Rows from block 7 of a small masked image model, named by matrix and row number. Rows with one number belong to one neuron. Each number is 128 + 32 x the weight over its row's rms, rounded and kept within 0 to 255. All counts start at 0. Numbers have three digits each. After the name is the row's rms in percent of the matrix's.
Before each neuron's rows are labels from the 100 images, of 14976, where the neuron reaches its highest value: "strongest on" is what is common among them; "patch colour" is the nearest of a few named colours to the mean colour under the peak. Only what is clearly more common there than usual is listed. The data: photos with spoken descriptions (Open Images, Localized Narratives). In brackets: how many of the 100, against the usual share in percent.
# fc1: MLP up (model.blocks.7.mlp.fc1.weight, 1536x384), inputs 330-383
# fc2: MLP down (model.blocks.7.mlp.fc2.weight, 384x1536, transposed), outputs 330-383

strongest on: text has "text" (29 vs 6.7)
patch colour: white (47 vs 4.3); pink (28 vs 8.3)
fc1.683 086:192144119116169130066147089155147098151163062141142091107101112099138171097045090130110151097079146119094134157124095148103139152088106133144166146118096106121186
fc2.683 089:154146158125141118127156124056108128090141066122125124107143124116160123160136094115095111086123109152164137087133098181123176119159164160136134059113101114179091

strongest on: text has "white" (41 vs 11.5); text has "color" (34 vs 13.2); text has "black" (25 vs 9.3)
patch colour: white (72 vs 4.3)
fc1.527 038:101139131118141136098173116146072175090172177111155086192130170123123148173089155102070156151133201115151066106139128108145205072089150120096132114071101115087119
fc2.527 040:173100115117103123142144173103168092116131123152174143000112126133121135122170147133142129104139108166151143151131158103135137119162094152088164150127082114097089

strongest on: text has "sky" (71 vs 24.6); text has "trees" (64 vs 27); text has "clouds" (27 vs 4.6); text has "grass" (25 vs 9.8)
patch colour: white (41 vs 4.3)
fc1.346 084:097153109104157147087141161127151151065108150178160186145110211123109124147108167160152137168152108220143106064113099082093157128110125128172138163110097148164089
fc2.346 084:171159154089166164116174109149146075092084139062155143154143152154091110108110178143127107123128118162165170088138084140106140115180132148159144068133133125061100

strongest on: text has "text" (26 vs 6.7)
patch colour: white (33 vs 4.3); pink (33 vs 8.3)
fc1.573 093:125080137124164109109130169083128095127174136104105126130133099121102128108106064136103145139101127130165129103127168141021151105172135106146147149112151083117132
fc2.573 092:132167145087102167151116160097169170136162060161094142201116132145129121128095111124132159137137101121113074171158122174114158108083097156140052158115124142113101

strongest on: text has "white" (31 vs 11.5)
patch colour: white (43 vs 4.3)
fc1.159 091:118137125171124128158136117120160107065200103155090102168114143152098103143148146146156168065116201079037090086142129103133155083111152079133080158112160175110179
fc2.159 088:180159075099173121104129140144188151130148078137094181109138081162154194153145126151107108078162111128130101090157102143108169128143161134068082129117140124144182

strongest on: text has "people" (44 vs 21.6); text has "sitting" (35 vs 15); text has "front" (27 vs 11.1)
patch colour: black (26 vs 10.4)
fc1.232 113:098154115085116120179156098111140155190099135137155106157079131142157127078162104146156154173139096167106105075154114146151075153077118160061077129098134072117116
fc2.232 124:129133083088115105140142124116152154140138113163149077250113100176137110161142144101122074127109133162139162141118138148158118093050109113132166110172159158163153

strongest on: text has "color" (33 vs 13.2); text has "white" (31 vs 11.5)
patch colour: white (55 vs 4.3)
fc1.111 057:135124138131140100145136150148128120100175133052098126074147144164196143096131091170054073101125106119166149104097120110161187148079175125098106114155154142151109
fc2.111 063:080080139131096082120124144090117141103134148152192159086157136159118157163115145122170151125190086163185167111144089164104104168118167093091110074112123124139079

strongest on: text has "white" (29 vs 11.5)
patch colour: white (62 vs 4.3)
fc1.474 120:109157085159134131099113144106146090111144073106129119044188198092162126140153145119106120140180115173133160109160161068210171128188117128091164183073164170119155
fc2.474 112:094118130124133110125116155147158157047149109103092119191165136130086156145124086117145172097120149019114121185150153082088085123151162095151090148114126113130082

strongest on: text has "white" (36 vs 11.5); text has "color" (34 vs 13.2)
patch colour: white (37 vs 4.3); pink (32 vs 8.3)
fc1.615 071:117091116102165121121137105178180089116159114099110132163174130156179186134095118108111087146142105167136124099123136092126112106116109147146127128126058158137155
fc2.615 064:084122139053110098205178112119107140150148146100149095061130084125143187113147100075084161113151177134110149132160156075096122111192146114131147139094154146107103

strongest on: text has "sky" (61 vs 24.6); text has "trees" (55 vs 27); text has "grass" (27 vs 9.8)
patch colour: white (72 vs 4.3)
fc1.292 077:126085132168159152088120126101085175105130162134158135087164110137183098143134169081105137095132111145091107145118113094155144180123137077105183095153168131131105
fc2.292 074:168126101082168130122135176152164103097109101138161124081115117173148202128152147175123154135046126132181143131149129124160153098174090177130134123130141096141078

strongest on: text has "table" (33 vs 12.6)
patch colour: brown (66 vs 33.6)
fc1.594 117:067147111109123092128152102073158098150134083152186179124152149107145102128133154059085192172170109133128117112146121136171083168135122092113133115146116104140146
fc2.594 118:128119100110167165179170091105166066193146148138157152221108166135168099071131117147146122150076097079122159070159104123104143161114089159156143153150124126188141

strongest on: text has "people" (44 vs 21.6)
patch colour: black (26 vs 10.4)
fc1.625 118:166116166118092110153148109135063078109100140135098078121114129108190115140132123142085196093109106180105112164104097154101116123087097122117187156145132119151191
fc2.625 113:107159084136108114120174087168144128191151095159084156206149128131086121167152147136097131076100139115141082062130132154165139057180132146118115084117120108125093

strongest on: text has "playing" (28 vs 3.6); text has "dark" (26 vs 2.1)
patch colour: black (76 vs 10.4)
fc1.384 053:151079165167115126164125173069082077114107142088120184151143120144091097096165098125103130117175080136125136118146122156082099191194112109051147117137089140085133
fc2.384 049:137142151100091113125230081118108160123086194178103097022107112161173134120139158171115132109059153145168151123090064092150068130093111127061146093135075170123103

strongest on: text has "man" (34 vs 11.9)
patch colour: black (68 vs 10.4)
fc1.308 088:082115152092135154129116146158132094122151158128131106102104131132120118146119181084100144133095175106143125107160149152131120163119141120107129088166132180175059
fc2.308 093:180156162053099160073112139088185126121106122159113064121108146075180092125148139104087130141118170104115155199151182082119121110153050095125087158099161151175127

strongest on: text has "playing" (26 vs 3.6)
patch colour: black (80 vs 10.4)
fc1.235 043:104117082164118153166136131107126139115138054103090150121142116089160130120091162105089061140114104103198157092096177094134083160125186093131185134158138134143079
fc2.235 045:150177136093106094104114078091109130120074163099143111003150126139143087071083134174145143147163105206119151141123146121134128102141063138125169102090132170113143

strongest on: text has "white" (28 vs 11.5)
patch colour: white (54 vs 4.3); pink (27 vs 8.3)
fc1.633 060:102115152083136077067118144143110137088126106133135119064115107151169155162128111125132115210205081134102120097134169110187147102081112082157055090186139139121178
fc2.633 065:103128122199135176127066115150128132183114147203109121092102169161164093141164148149151053080084124150117175122136114110116090097146121094171159174095141110132156

strongest on: text has "wall" (43 vs 19.9)
patch colour: pink (31 vs 8.3)
fc1.203 089:082129110105119146060102154184176113161158093095093078125137166146101118138149112149108158116192135130172135173131158175112150100091087106121134122138114095211086
fc2.203 088:119119076138189114117148085083146117144141121160162114071145215129171131175080080141109108105128172130212176122092137132109105120135164036088128069109104129115126

strongest on: text has "text" (26 vs 6.7)
patch colour: white (30 vs 4.3)
fc1.495 044:089139113172131133158082157187167169130083116109124100115176130142145119122104129136143135130159174115088165072139124097136164153089142134126140143088104072194116
fc2.495 043:114122065158086096120090075118167143126150145139193113067120167135081160130149150138140189141101164154172125104131114124101106136154090156082156140153116126145103

strongest on: text has "sky" (78 vs 24.6); text has "trees" (65 vs 27)
patch colour: white (67 vs 4.3)
fc1.465 100:143142104106166163100128112147033159150141115122134131095132163106149147191086132107103141112176065214120126148104109093153124166083133145161142154140090136099047
fc2.465 115:133160113162165161089160139146118080109129109104137065216149124086106139114131134156143074079119159136144056179132113114215153152136153155096131110128130167092093

strongest on: text has "lights" (28 vs 7.8)
patch colour: black (62 vs 10.4)
fc1.648 123:195065107078121175104112141089095113135117092139113136128096144133118113141136134079168151111161138150141106108162132123137091160088122091092185083176115113158122
fc2.648 114:098170093136087164120160181138095171154078141105103095163126076107143150062097134126127114122178163159105184136144174075129099116124168074124097155099082149137132

strongest on: text has "sky" (54 vs 24.6)
patch colour: pink (40 vs 8.3); white (28 vs 4.3)
fc1.548 111:150133094106147134137082106113082139076136166197185149093186117166139112046102093089120129107072072122124147127121086143135161178143113096138120111138082143114168
fc2.548 107:103110113105157090206156085133149126142110164072111150114106214164095100075148131142093133183165070160075132097121099163101168088105117185158183091106103146090134

strongest on: text has "text" (29 vs 6.7)
patch colour: white (44 vs 4.3); pink (36 vs 8.3)
fc1.247 131:138101108108127080115142190135087109126065126145094166121129131183143164132167114190116196151173096158162101104103141094200168108172075136156190132122156174135135
fc2.247 124:112195071105109080136143106151171149108168114159097184126143196110110083133084056110149124126201147125141095131116108123111089173102119076152114112139122119148148

strongest on: text has "holding" (36 vs 16.2)
patch colour: black (75 vs 10.4)
fc1.376 116:103110116062154141075163072091176126168099186115146115091109149110124113111123130077101064130149111136160091156135125152174099160115183086135151132112152105082099
fc2.376 116:123128129142155116152085076139146178214175093092140148147158109131187154145082097131148115134105190097129081137141142123088090157107084144076076150118092112129155

strongest on: text has "dark" (29 vs 2.1)
patch colour: black (83 vs 10.4)
fc1.289 118:196181101135096095209145160099156110146177133080119091185137124099084123132138077104168173145086123156118143150166139110121124157059110104060117122099085092171145
fc2.289 111:097107161116117147143166086132200095220090144173160139255056176119126099184176110173108133116134121153185086130097148146157173147125132111153154100079101088111108

strongest on: text has "dark" (28 vs 2.1); text has "playing" (25 vs 3.6)
patch colour: black (96 vs 10.4)
fc1.226 114:114139134162084124147104140096101118094109098094132147162107166149162160133181119111101107137098148186087116121148130135094051120135155130059133114159128138095126
fc2.226 103:157078084117099078084110113120133147184158119157141127206167174100128128107130127041122091106116095096151110105142126118170171146163054104119166116139126095133135

strongest on: text has "white" (30 vs 11.5)
patch colour: white (81 vs 4.3)
fc1.216 100:105114153171143133122139117110058115141200154164146050081134160160162115123100135156131063132096098142167170139163081112147120123126144114165156073119143090151113
fc2.216 097:097145154194108160058163147110140130097115077095075111142146095084143141131121128180119120111081095140092145118101139178163152091109134113175131106139187172114108

strongest on: text has "text" (29 vs 6.7)
patch colour: white (46 vs 4.3); pink (38 vs 8.3)
fc1.64 127:102147104108122165066085085164104161138090127189125186146049100133140094110087117173166165090087066122150122131113148104090113125111169099153168108204171180192158
fc2.64 130:096119123134077100145115153140104166106137151128107061255165152147134198166120200091074162038123128005115165142155113090159152161107060130134072159151158192119157

strongest on: text has "wall" (41 vs 19.9)
patch colour: pink (27 vs 8.3)
fc1.295 087:100159133094135097107132125088133077134148109131111094118078188134104113131053142165137117175105133078124139106139090107167178108137116098070136172250103095079086
fc2.295 089:128160130129132133131089116126112115151160160090175163113090180140103106111120123129105121137139113117154102118179143135093125173210193147097167149171102075146137

strongest on: text has "wall" (41 vs 19.9)
patch colour: grey (65 vs 40)
fc1.688 096:134150130131160255181172119115119122127105095072194111142141123136043155127139126154180178146145107155146177041146125148161117182087108107092133109087113117111147
fc2.688 113:177103128155169165122181150161059125146110086116087118072153121167148078134155111100114116103121103157142089109145123105074135144102127136117115162140145185183140

strongest on: text has "dark" (29 vs 2.1)
patch colour: black (93 vs 10.4)
fc1.362 095:100160104130119156165181147134127147084148141157106114091140146074120120082104061105087131140129174085190074125149114175122149137106112130065104112158147157159200
fc2.362 102:132184137128179127190123104132145113176115094154100102100052134116146121106098145168118113063142105118101103112099176106111147120195102122147123147211146115105114

strongest on: text has "lights" (26 vs 7.8)
patch colour: black (34 vs 10.4)
fc1.297 103:138136137115180144118156091123118129111064141152151096138096095185151172129112089166082103107157092132097149095130103128156129142122174132083188134112132110123093
fc2.297 115:141160041205172164142172104112115050206091179120110123168119103156122115134107162174168143091093128122152124135166145148097103050151115147152081133121110104105162

strongest on: text has "trees" (58 vs 27); text has "sky" (54 vs 24.6); text has "grass" (34 vs 9.8); text has "plants" (25 vs 9.9)
patch colour: white (85 vs 4.3)
fc1.194 092:140100116175111112148155125100105141138120168172167084119114113071130116192093160148124092047100096203101112147122147128198176186129115145105096120141124112156071
fc2.194 089:178115109130187127071173139147115161119090107179174158157178140103117188143166130128128094137116175115151099141157144134111143059090157186210167176082095136118115

strongest on: text has "white" (33 vs 11.5)
patch colour: white (39 vs 4.3)
fc1.544 081:166122124155134143128165171106126111098098178060162138103111139118083098166130102133087145168161117145122144112129140083177117117145177059183164167113136072169160
fc2.544 084:131131161157149197213189085151129154122163117119113180011079105174104147106149171142113151092080136096074142066135150182140156179148117162151146138139072136102068

strongest on: text has "dark" (25 vs 2.1)
patch colour: black (57 vs 10.4)
fc1.324 067:139111082133127129152112143127115136153117112150077092146068121111134141126122127100135190155099172187134170171033163119095113114115086122136098152095137103131092
fc2.324 063:134128075088128136120168122131128108124132154169032124059148124103093194148108095127166151119118189091070113115174105088122138154134100130108143163189113139194127

strongest on: text has "sky" (51 vs 24.6)
patch colour: pink (37 vs 8.3); white (28 vs 4.3)
fc1.550 095:136050136073160119131152135097090107100128190113156165153163168156088056136168129139130127157120102049127103111138177127174172151101151175122124165163101111094135
fc2.550 099:168148148055071152113090127091187114119145164136122117074103220101129152122121152071122085098155101086094154130122111157094115149076165157080059168160095046128130

strongest on: text has "people" (44 vs 21.6); text has "persons" (26 vs 9.3)
patch colour: white (59 vs 4.3); pink (29 vs 8.3)
fc1.176 124:084135168167114123092167083145109101134120130075051161145054143158107120107153138124187192152153137136089108142117104133141182114095105134094146158102110153131046
fc2.176 112:074109056116119115086132153130101123150160171117145128185130159186118044080155124115128165221087138085187151123090158108171086073111191169092069125149101068160088

strongest on: text has "text" (26 vs 6.7)
patch colour: pink (25 vs 8.3)
fc1.315 094:134142129058142103126124068094190124146186090112067152122107128101133152126085110150194081092124149149072145132144070188114098133254163143135139106054251127070168
fc2.315 092:185131106145130159142111154105048168219150182122210167114107152209144116147185129121039128119132102138159097112122136094072097119106134195121162075172107128118118

strongest on: text has "man" (32 vs 11.9)
patch colour: black (49 vs 10.4)
fc1.656 055:117156116130194094084165147212123121129089130074085160102149144151108149142115166169124160107140103130120088120135115102073089150156187152114098076102119141098098
fc2.656 054:095143144091149129146107142134142156083102162116144141075146149140143185098120174113111119159089129142120144142113143117153105086112112143148166074147143100113091

strongest on: text has "sky" (58 vs 24.6); text has "water" (25 vs 7.7)
patch colour: pink (27 vs 8.3); white (26 vs 4.3)
fc1.624 096:101091152095183078101128146115141211141185092144186185157118207126124127101122150142078094085164131085152136142137149157138154144161145141118102107093160167122128
fc2.624 092:166106113164080180143148143139063146113150143112157138096121182095119089184163156112164075102136110129141144059158097230160108144071085181178135082150092134115117

strongest on: text has "trees" (58 vs 27); text has "sky" (55 vs 24.6); text has "grass" (27 vs 9.8)
patch colour: white (76 vs 4.3)
fc1.105 102:147085097126152143133113103150120108066071152088091036114174229061155079224169151171149155101174129137128185101172121077122081147062134154126121145123022166125080
fc2.105 094:111144111110120128086129094100085122117087112103139120194129160146104097156116112165097127115146167149181091167176139132159142118207167195133108148105158085152157

strongest on: text has "white" (30 vs 11.5)
patch colour: white (39 vs 4.3); pink (31 vs 8.3)
fc1.238 077:151106122176168076126109090143104101143094192095096055121110132104175165119183111108155129080064107098162127108138201163133153115154092166149153172160117167109139
fc2.238 085:193155127118097032108145127134134142159134072102145161101095159077140128167114178158133197102157156124130121149096098120099150100105096093137122142164143113181134

strongest on: text has "color" (32 vs 13.2); text has "white" (28 vs 11.5)
patch colour: white (54 vs 4.3); pink (30 vs 8.3)
fc1.155 113:109140167113148094088138134065119127091151088120130150122105105151103160131091136144157108141144098114130104101108178082157141089123087147088151127149112100116055
fc2.155 109:112109094161104101126143113120105095135116127138113134106129096151102124134086085138129188115122154115089118193120133113134101125165156149131137119196153126193113

strongest on: text has "dark" (35 vs 2.1)
patch colour: black (75 vs 10.4)
fc1.739 111:114141081138127142153160111070130166097082114161140088138121171149114187199111161103098184075141128117107153158139124086125151116108133151166169122114146153141093
fc2.739 106:090078112138147165104141128079091134124148133115106184140123113093086100076199110181121114138152121153095151119161130142129166085141133113086102150179098145085155

strongest on: text has "man" (31 vs 11.9); text has "dark" (25 vs 2.1)
patch colour: black (48 vs 10.4)
fc1.291 081:147110136120132134048096107084173174184115131134089131126123133119178072119157114089039133050122052069159124100168152165126142148056129117042165079151123089114068
fc2.291 083:114042102163134113095161127105112126146119166163146139121102084151114124108084107170126134107149104088092094203129147132163099104127103112147072191108067067143164

strongest on: text has "text" (28 vs 6.7)
patch colour: white (37 vs 4.3); pink (31 vs 8.3)
fc1.272 117:193093096130104129107118190106177161092101102159114086131050111113112098092145153217147130120129091123139121111114151119080123081148142113125174099138151119117039
fc2.272 120:156107170167164143190154115121098141119101129145068134246134138126121178115114094160123201166136160136149127107124163178187157158130140153119092134141098055145122