Rows from block 7, named by matrix and row number. Each number is 50 + 12 x the weight over its row's rms, rounded and kept within 0 to 99. All counts start at 0.
# pw2: token mixer project (model.blocks.7.mixer.pw2.weight, 384x768), inputs 385-461
pw2.168:40 63 21 70 59 25 50 47 38 62 62 43 29 54 65 48 30 62 36 35 35 70 54 27 42 54 56 64 48 38 47 50 51 56 44 65 48 52 47 40 53 53 40 38 20 56 39 52 45 52 45 39 54 67 61 62 48 52 40 37 38 63 56 47 51 54 54 55 32 67 49 65 39 66 46 48 28
pw2.169:52 61 45 40 47 51 45 54 56 62 39 49 55 51 50 51 45 84 51 65 60 40 52 46 61 54 32 18 58 47 49 45 52 26 61 49 60 43 50 43 49 55 57 40 48 51 77 47 64 55 52 39 37 56 56 53 53 46 59 38 40 48 51 44 55 48 49 50 47 64 56 53 76 53 83 39 43
pw2.170:32 35 74 30 38 49 24 44 59 49 50 59 52 36 44 39 53 54 62 33 51 30 29 34 57 45 58 50 67 64 53 54 58 62 49 64 51 68 35 39 54 38 93 33 56 56 55 58 64 47 40 55 25 54 49 57 57 64 51 47 47 77 52 27 70 37 50 38 76 77 50 53 82 50 40 52 41
pw2.171:50 35 45 70 54 45 56 48 49 64 57 52 85 68 57 45 36 66 51 47 40 53 31 53 45 37 49 63 44 54 41 40 59 67 43 37 51 56 70 57 43 43 39 35 47 51 61 35 68 72 32 50 49 55 62 20 41 53 43 43 41 55 32 59 75 72 36 65 50 46 66 35 37 50 43 54 72
pw2.172:45 42 70 49 70 33 18 41 68 50 74 50 47 61 41 55 35 42 51 55 40 50 40 52 44 49 61 45 60 52 35 36 50 46 67 55 38 37 50 40 57 66 62 53 65 37 58 55 49 31 27 47 53 49 58 23 52 48 68 60 53 32 52 41 76 55 73 31 54 52 60 47 67 62 39 54 67
pw2.173:38 59 33 56 55 33 59 54 45 56 38 58 52 47 40 51 43 43 66 57 58 46 26 55 60 53 32 34 25 41 51 35 46 53 38 58 41 40 67 48 48 56 52 69 61 39 54 35 57 56 55 48 23 51 38 54 40 38 47 61 76 34 45 42 46 59 53 75 58 61 33 51 59 69 48 43 63
pw2.174:45 33 71 45 34 59 62 77 28 29 76 56 38 48 58 56 51 28 51 58 58 50 63 33 60 56 14 40 44 54 65 45 30 56 56 25 56 38 53 31 44 70 48 44 57 50 48 49 40 69 65 66 39 47 57 46 42 34 58 45 57 56 44 45 65 76 59 30 46 55 48 53 65 56 60 47 65
pw2.175:35 41 25 39 65 45 75 54 52 57 54 60 50 45 32 50 44 50 54 61 52 37 55 69 50 46 50 51 57 58 47 56 46 34 37 71 47 46 56 79 46 68 49 48 46 43 50 68 48 76 49 55 56 58 63 69 41 64 45 56 53 58 60 32 57 54 50 50 61 35 45 50 49 47 51 55 52
pw2.176:50 51 27 56 50 39 35 57 39 42 62 51 46 63 51 42 43 16 47 43 47 57 55 34 43 43 65 28 45 49 61 54 32 42 58 61 44 56 56 54 52 48 54 60 49 53 46 50 56 46 56 50 99 48 25 63 48 55 66 59 49 51 41 59 54 57 33 27 52 36 53 45 32 66 70 38 51
pw2.177:33 46 60 51 38 37 43 59 81 46 47 51 54 08 47 52 42 45 37 41 42 45 34 43 42 42 36 61 43 35 61 59 39 36 55 53 60 47 26 36 50 29 75 45 46 48 36 46 48 36 63 66 57 49 33 53 44 44 44 52 50 58 57 53 30 52 52 45 50 66 57 51 53 36 32 41 60
pw2.178:44 46 50 75 64 59 45 21 49 43 54 54 37 58 44 49 15 37 53 45 42 33 50 63 36 39 33 63 49 64 48 56 54 29 47 71 36 61 57 55 56 28 48 49 52 39 53 53 62 77 46 46 46 55 48 48 51 47 60 41 80 29 65 48 54 65 36 65 59 36 47 61 41 54 52 48 37
pw2.179:37 53 58 46 46 43 64 61 49 63 45 52 51 42 75 60 59 69 49 36 50 56 39 40 42 68 55 41 52 64 48 61 61 39 71 54 53 45 59 26 57 46 47 53 63 57 65 49 55 43 66 48 63 33 43 28 56 48 44 50 34 62 56 56 64 41 52 50 68 64 44 55 39 45 89 43 47
pw2.180:63 57 51 47 60 35 19 52 63 34 56 60 48 52 51 45 42 59 47 50 57 61 21 48 58 28 34 20 58 46 63 53 51 48 58 57 56 48 57 55 37 49 32 50 62 60 43 37 45 38 57 45 65 41 39 51 39 64 40 59 43 63 31 44 45 31 53 46 49 45 45 69 42 29 35 50 70
pw2.181:58 73 45 36 49 72 46 40 63 45 52 46 46 56 44 22 57 46 48 42 35 54 41 25 39 58 59 40 80 42 28 50 79 53 26 55 54 35 50 81 59 40 13 29 66 41 32 42 46 29 45 52 42 33 60 45 70 41 56 61 26 51 46 49 59 58 59 50 48 31 64 50 53 45 60 43 38
pw2.182:43 35 32 38 53 58 71 42 45 51 51 55 45 29 41 40 46 45 54 42 62 43 42 27 48 73 38 66 59 59 72 42 41 43 54 54 42 48 57 41 51 67 84 65 56 46 77 52 73 49 53 64 53 74 47 51 59 57 62 43 36 27 73 49 51 40 23 54 55 45 50 59 59 40 64 50 50
pw2.183:26 61 73 46 35 34 63 56 49 56 43 44 51 69 61 48 55 64 48 27 59 48 24 53 46 37 61 32 16 40 41 52 59 49 31 51 52 55 44 53 35 35 48 70 66 51 37 37 60 55 56 58 50 59 29 44 41 46 38 39 57 36 49 37 67 53 15 39 37 67 56 49 54 32 36 54 49
pw2.184:54 60 53 52 42 41 31 28 58 63 24 52 46 54 29 45 33 59 54 50 55 56 43 67 41 31 56 54 33 54 55 49 43 34 60 67 46 42 56 48 48 60 49 52 57 63 61 59 45 64 50 44 56 53 67 31 40 55 61 45 34 47 33 43 62 39 53 38 45 45 62 55 51 55 82 68 48
pw2.185:48 42 46 52 52 50 52 48 47 46 44 33 44 44 63 40 48 39 26 65 56 51 63 46 63 31 40 76 56 61 49 47 76 56 47 43 41 60 33 45 47 60 47 51 48 63 28 60 42 67 64 57 42 54 33 68 62 44 54 21 40 35 41 59 42 68 66 20 59 53 64 58 63 32 47 59 50
pw2.186:44 49 46 51 50 54 54 39 61 61 57 34 58 66 59 47 53 45 43 53 51 49 52 52 53 48 68 50 57 48 62 31 57 69 78 52 42 49 36 56 60 54 53 45 53 59 47 51 60 19 43 48 47 50 48 45 46 79 36 38 58 40 49 46 49 57 45 58 52 33 65 68 42 48 50 32 61
pw2.187:34 54 50 55 53 58 65 56 53 32 57 54 35 47 34 55 56 75 61 66 58 48 48 35 57 46 47 31 60 47 32 43 43 29 42 34 63 45 53 26 45 75 21 57 55 43 39 72 56 61 78 60 63 51 72 45 43 50 75 78 55 53 50 53 46 53 38 56 61 33 56 54 45 91 62 61 37
pw2.188:58 55 31 37 63 44 43 55 42 59 65 54 60 41 54 42 48 24 42 45 63 35 41 53 68 48 82 61 35 59 30 73 57 53 28 68 60 30 34 71 52 62 67 73 64 46 16 52 53 53 82 48 52 36 39 46 51 49 56 45 59 57 40 50 47 64 55 54 31 38 56 62 44 41 54 52 67
pw2.189:60 46 45 77 55 48 52 51 42 61 63 50 44 38 35 53 57 47 58 43 62 64 49 39 39 39 58 52 43 58 43 87 46 67 66 43 39 38 49 50 50 55 40 68 28 68 43 36 89 45 46 45 34 73 49 56 36 38 56 45 18 39 56 49 36 59 35 66 65 45 52 45 44 53 12 60 40
pw2.190:38 51 46 51 44 25 46 42 32 51 52 61 55 47 55 55 60 53 59 27 77 55 53 39 54 49 64 55 59 30 67 33 57 46 53 64 67 26 49 57 50 52 61 41 29 53 48 56 62 69 44 57 62 42 59 39 28 59 64 32 64 75 57 67 77 40 39 54 74 52 38 42 84 51 64 49 39
pw2.191:39 38 84 33 59 63 46 64 35 63 59 72 55 64 47 54 31 61 35 50 68 39 48 33 62 57 46 55 46 47 59 62 43 38 28 46 53 65 66 40 41 52 32 24 49 45 46 56 55 49 44 62 56 54 63 60 42 59 41 48 57 51 52 41 66 54 47 48 46 52 61 52 58 47 65 52 53
pw2.192:65 31 31 51 49 56 65 47 48 51 42 38 47 52 62 56 51 49 53 62 38 36 61 61 37 51 53 59 40 45 47 48 22 50 56 38 40 33 37 47 67 49 59 59 54 48 56 28 50 36 49 68 37 47 59 50 67 30 43 68 51 58 63 51 45 54 63 44 49 62 39 51 52 40 81 54 56
pw2.193:26 40 23 68 27 44 42 61 59 50 44 57 43 64 49 23 57 68 50 37 35 32 41 71 53 78 47 41 58 43 34 64 67 52 68 56 56 58 64 44 32 32 44 52 55 39 39 51 61 38 60 48 52 44 52 74 44 49 57 59 48 43 47 60 27 66 60 39 79 73 57 46 65 43 52 52 54
pw2.194:60 45 47 25 47 71 56 59 41 44 58 28 56 59 58 62 46 51 36 48 70 59 65 62 71 51 58 51 52 52 54 54 49 58 44 44 57 42 55 37 44 37 60 36 51 40 27 52 62 38 32 68 43 49 45 59 55 68 56 63 53 36 34 48 48 31 45 59 58 47 32 49 64 51 28 49 36
pw2.195:54 55 56 45 50 60 34 47 58 69 57 59 67 64 52 50 47 38 46 49 58 37 47 69 53 69 39 69 34 49 40 41 44 69 51 54 35 64 37 64 54 56 44 67 38 47 62 48 63 45 52 61 41 45 40 50 64 40 56 68 58 31 58 63 57 50 56 51 78 65 49 44 60 26 48 78 46
pw2.196:56 27 61 70 53 58 24 54 59 55 59 60 41 47 69 58 76 66 30 29 54 59 32 24 50 60 44 45 34 40 55 60 44 45 52 71 62 48 34 64 50 44 53 65 59 60 49 65 47 56 40 58 61 61 41 28 42 65 41 48 50 49 45 58 39 73 64 41 52 41 53 30 35 45 49 43 35
pw2.197:45 32 69 61 66 34 48 36 63 48 27 36 55 38 65 52 40 53 63 58 48 56 51 34 49 36 58 48 43 61 71 54 40 41 55 26 69 61 53 43 56 68 51 54 30 50 58 63 56 56 44 45 63 52 26 46 47 61 60 46 53 72 46 48 51 58 43 65 57 44 56 47 66 49 25 37 58
pw2.198:46 51 46 48 60 46 45 51 68 67 53 60 59 39 36 55 33 56 41 45 55 59 16 19 28 59 52 47 32 54 57 51 53 41 52 51 38 32 69 62 54 62 62 19 38 38 45 43 66 42 71 38 49 49 48 37 40 56 59 56 52 39 52 49 46 34 53 58 58 55 48 43 67 38 57 54 37
pw2.199:37 44 57 46 32 32 44 51 65 58 21 45 55 68 58 62 71 56 61 64 48 57 50 64 42 68 40 56 75 45 39 54 58 57 68 53 44 55 40 18 45 40 52 49 54 55 50 43 49 39 52 48 61 45 44 56 43 50 42 52 63 51 46 63 33 56 44 47 63 49 50 48 39 36 49 50 60
pw2.200:55 32 49 48 50 49 55 50 48 38 40 50 77 50 49 24 53 45 56 44 61 50 40 55 43 57 47 49 39 46 50 72 38 41 36 18 42 46 55 46 44 46 36 60 34 57 39 51 37 40 60 43 33 40 54 51 45 54 49 52 61 53 44 49 45 48 40 47 28 66 40 44 37 29 68 54 51
pw2.201:45 79 31 49 38 27 00 41 62 45 49 49 69 30 45 43 67 49 48 58 47 69 57 60 55 47 43 32 37 53 43 55 24 49 57 47 56 55 40 47 67 46 56 72 57 34 44 51 45 66 53 53 46 57 23 37 66 41 58 30 35 29 52 56 48 52 65 60 49 61 55 68 56 49 26 48 45
pw2.202:67 45 69 33 68 45 54 55 45 30 70 55 41 41 55 54 63 48 65 50 60 38 38 48 45 63 65 20 57 58 50 60 63 38 58 32 58 64 47 31 41 51 59 59 37 41 33 47 25 44 43 43 41 41 60 72 57 41 77 50 69 54 46 36 40 39 53 63 63 40 55 39 45 54 47 65 38
pw2.203:62 83 50 80 51 65 56 45 31 37 48 53 51 51 50 40 70 35 70 31 40 57 46 51 66 58 44 71 34 42 44 30 45 44 53 67 41 53 42 54 67 55 56 68 58 60 66 59 52 47 66 54 52 42 43 49 54 56 60 15 26 45 67 47 57 45 26 42 69 47 55 65 63 49 52 51 54
pw2.204:48 51 50 37 51 56 34 50 56 55 60 44 52 55 47 58 31 60 45 43 30 44 58 60 51 35 52 49 52 39 53 37 45 47 31 37 65 58 59 58 31 47 23 35 43 52 30 51 46 52 33 39 46 49 33 44 42 54 18 47 55 55 42 60 35 58 52 44 44 54 46 54 36 40 39 37 53
pw2.205:69 48 69 53 53 34 57 28 81 62 12 39 37 51 57 62 45 64 32 59 50 32 52 75 43 42 30 54 63 39 43 50 46 33 48 57 45 38 55 48 47 61 46 47 48 56 70 30 64 39 24 50 52 42 40 22 51 59 41 65 59 51 45 51 40 41 69 53 43 61 47 44 59 67 43 41 63
pw2.206:33 45 49 63 44 41 50 60 57 49 33 61 41 56 54 45 38 51 49 48 52 49 54 50 31 41 58 47 66 55 46 53 63 50 53 57 58 67 41 60 42 40 42 62 28 57 69 24 29 53 58 51 74 45 66 53 50 62 45 39 63 53 53 65 54 65 43 59 54 63 66 42 40 33 46 39 51
pw2.207:58 36 62 49 38 61 26 27 55 53 56 37 48 50 57 50 48 45 45 61 47 57 54 64 51 37 51 59 54 56 56 57 43 46 49 13 56 67 52 36 59 61 72 29 58 56 48 46 50 36 54 39 57 43 33 68 42 33 38 52 48 48 34 54 56 36 44 27 40 46 47 57 61 39 24 49 52
pw2.208:42 57 58 39 52 47 44 34 37 54 37 62 69 57 49 49 42 62 21 62 67 51 56 39 26 51 71 60 61 34 42 51 37 39 64 40 48 46 29 68 59 57 66 42 55 46 33 66 31 46 41 61 65 43 61 76 48 33 51 41 55 49 51 44 51 23 21 59 35 57 47 46 41 52 70 41 44
pw2.209:54 39 53 71 58 66 62 23 38 65 32 80 63 56 55 53 58 45 43 59 58 31 68 49 26 55 43 52 49 62 66 45 68 51 42 71 47 80 66 55 50 34 58 51 31 59 64 47 74 42 52 40 64 66 49 52 35 50 47 56 71 41 50 46 52 46 66 52 45 54 66 50 29 46 52 54 60
pw2.210:34 47 47 52 44 46 59 65 39 40 77 88 73 38 42 68 45 28 43 47 51 41 54 69 56 72 57 44 38 41 61 44 64 61 63 60 51 68 52 55 39 66 50 38 51 67 74 35 47 38 44 50 65 54 35 57 68 39 58 31 52 54 38 59 54 41 56 55 48 64 64 55 36 48 52 51 63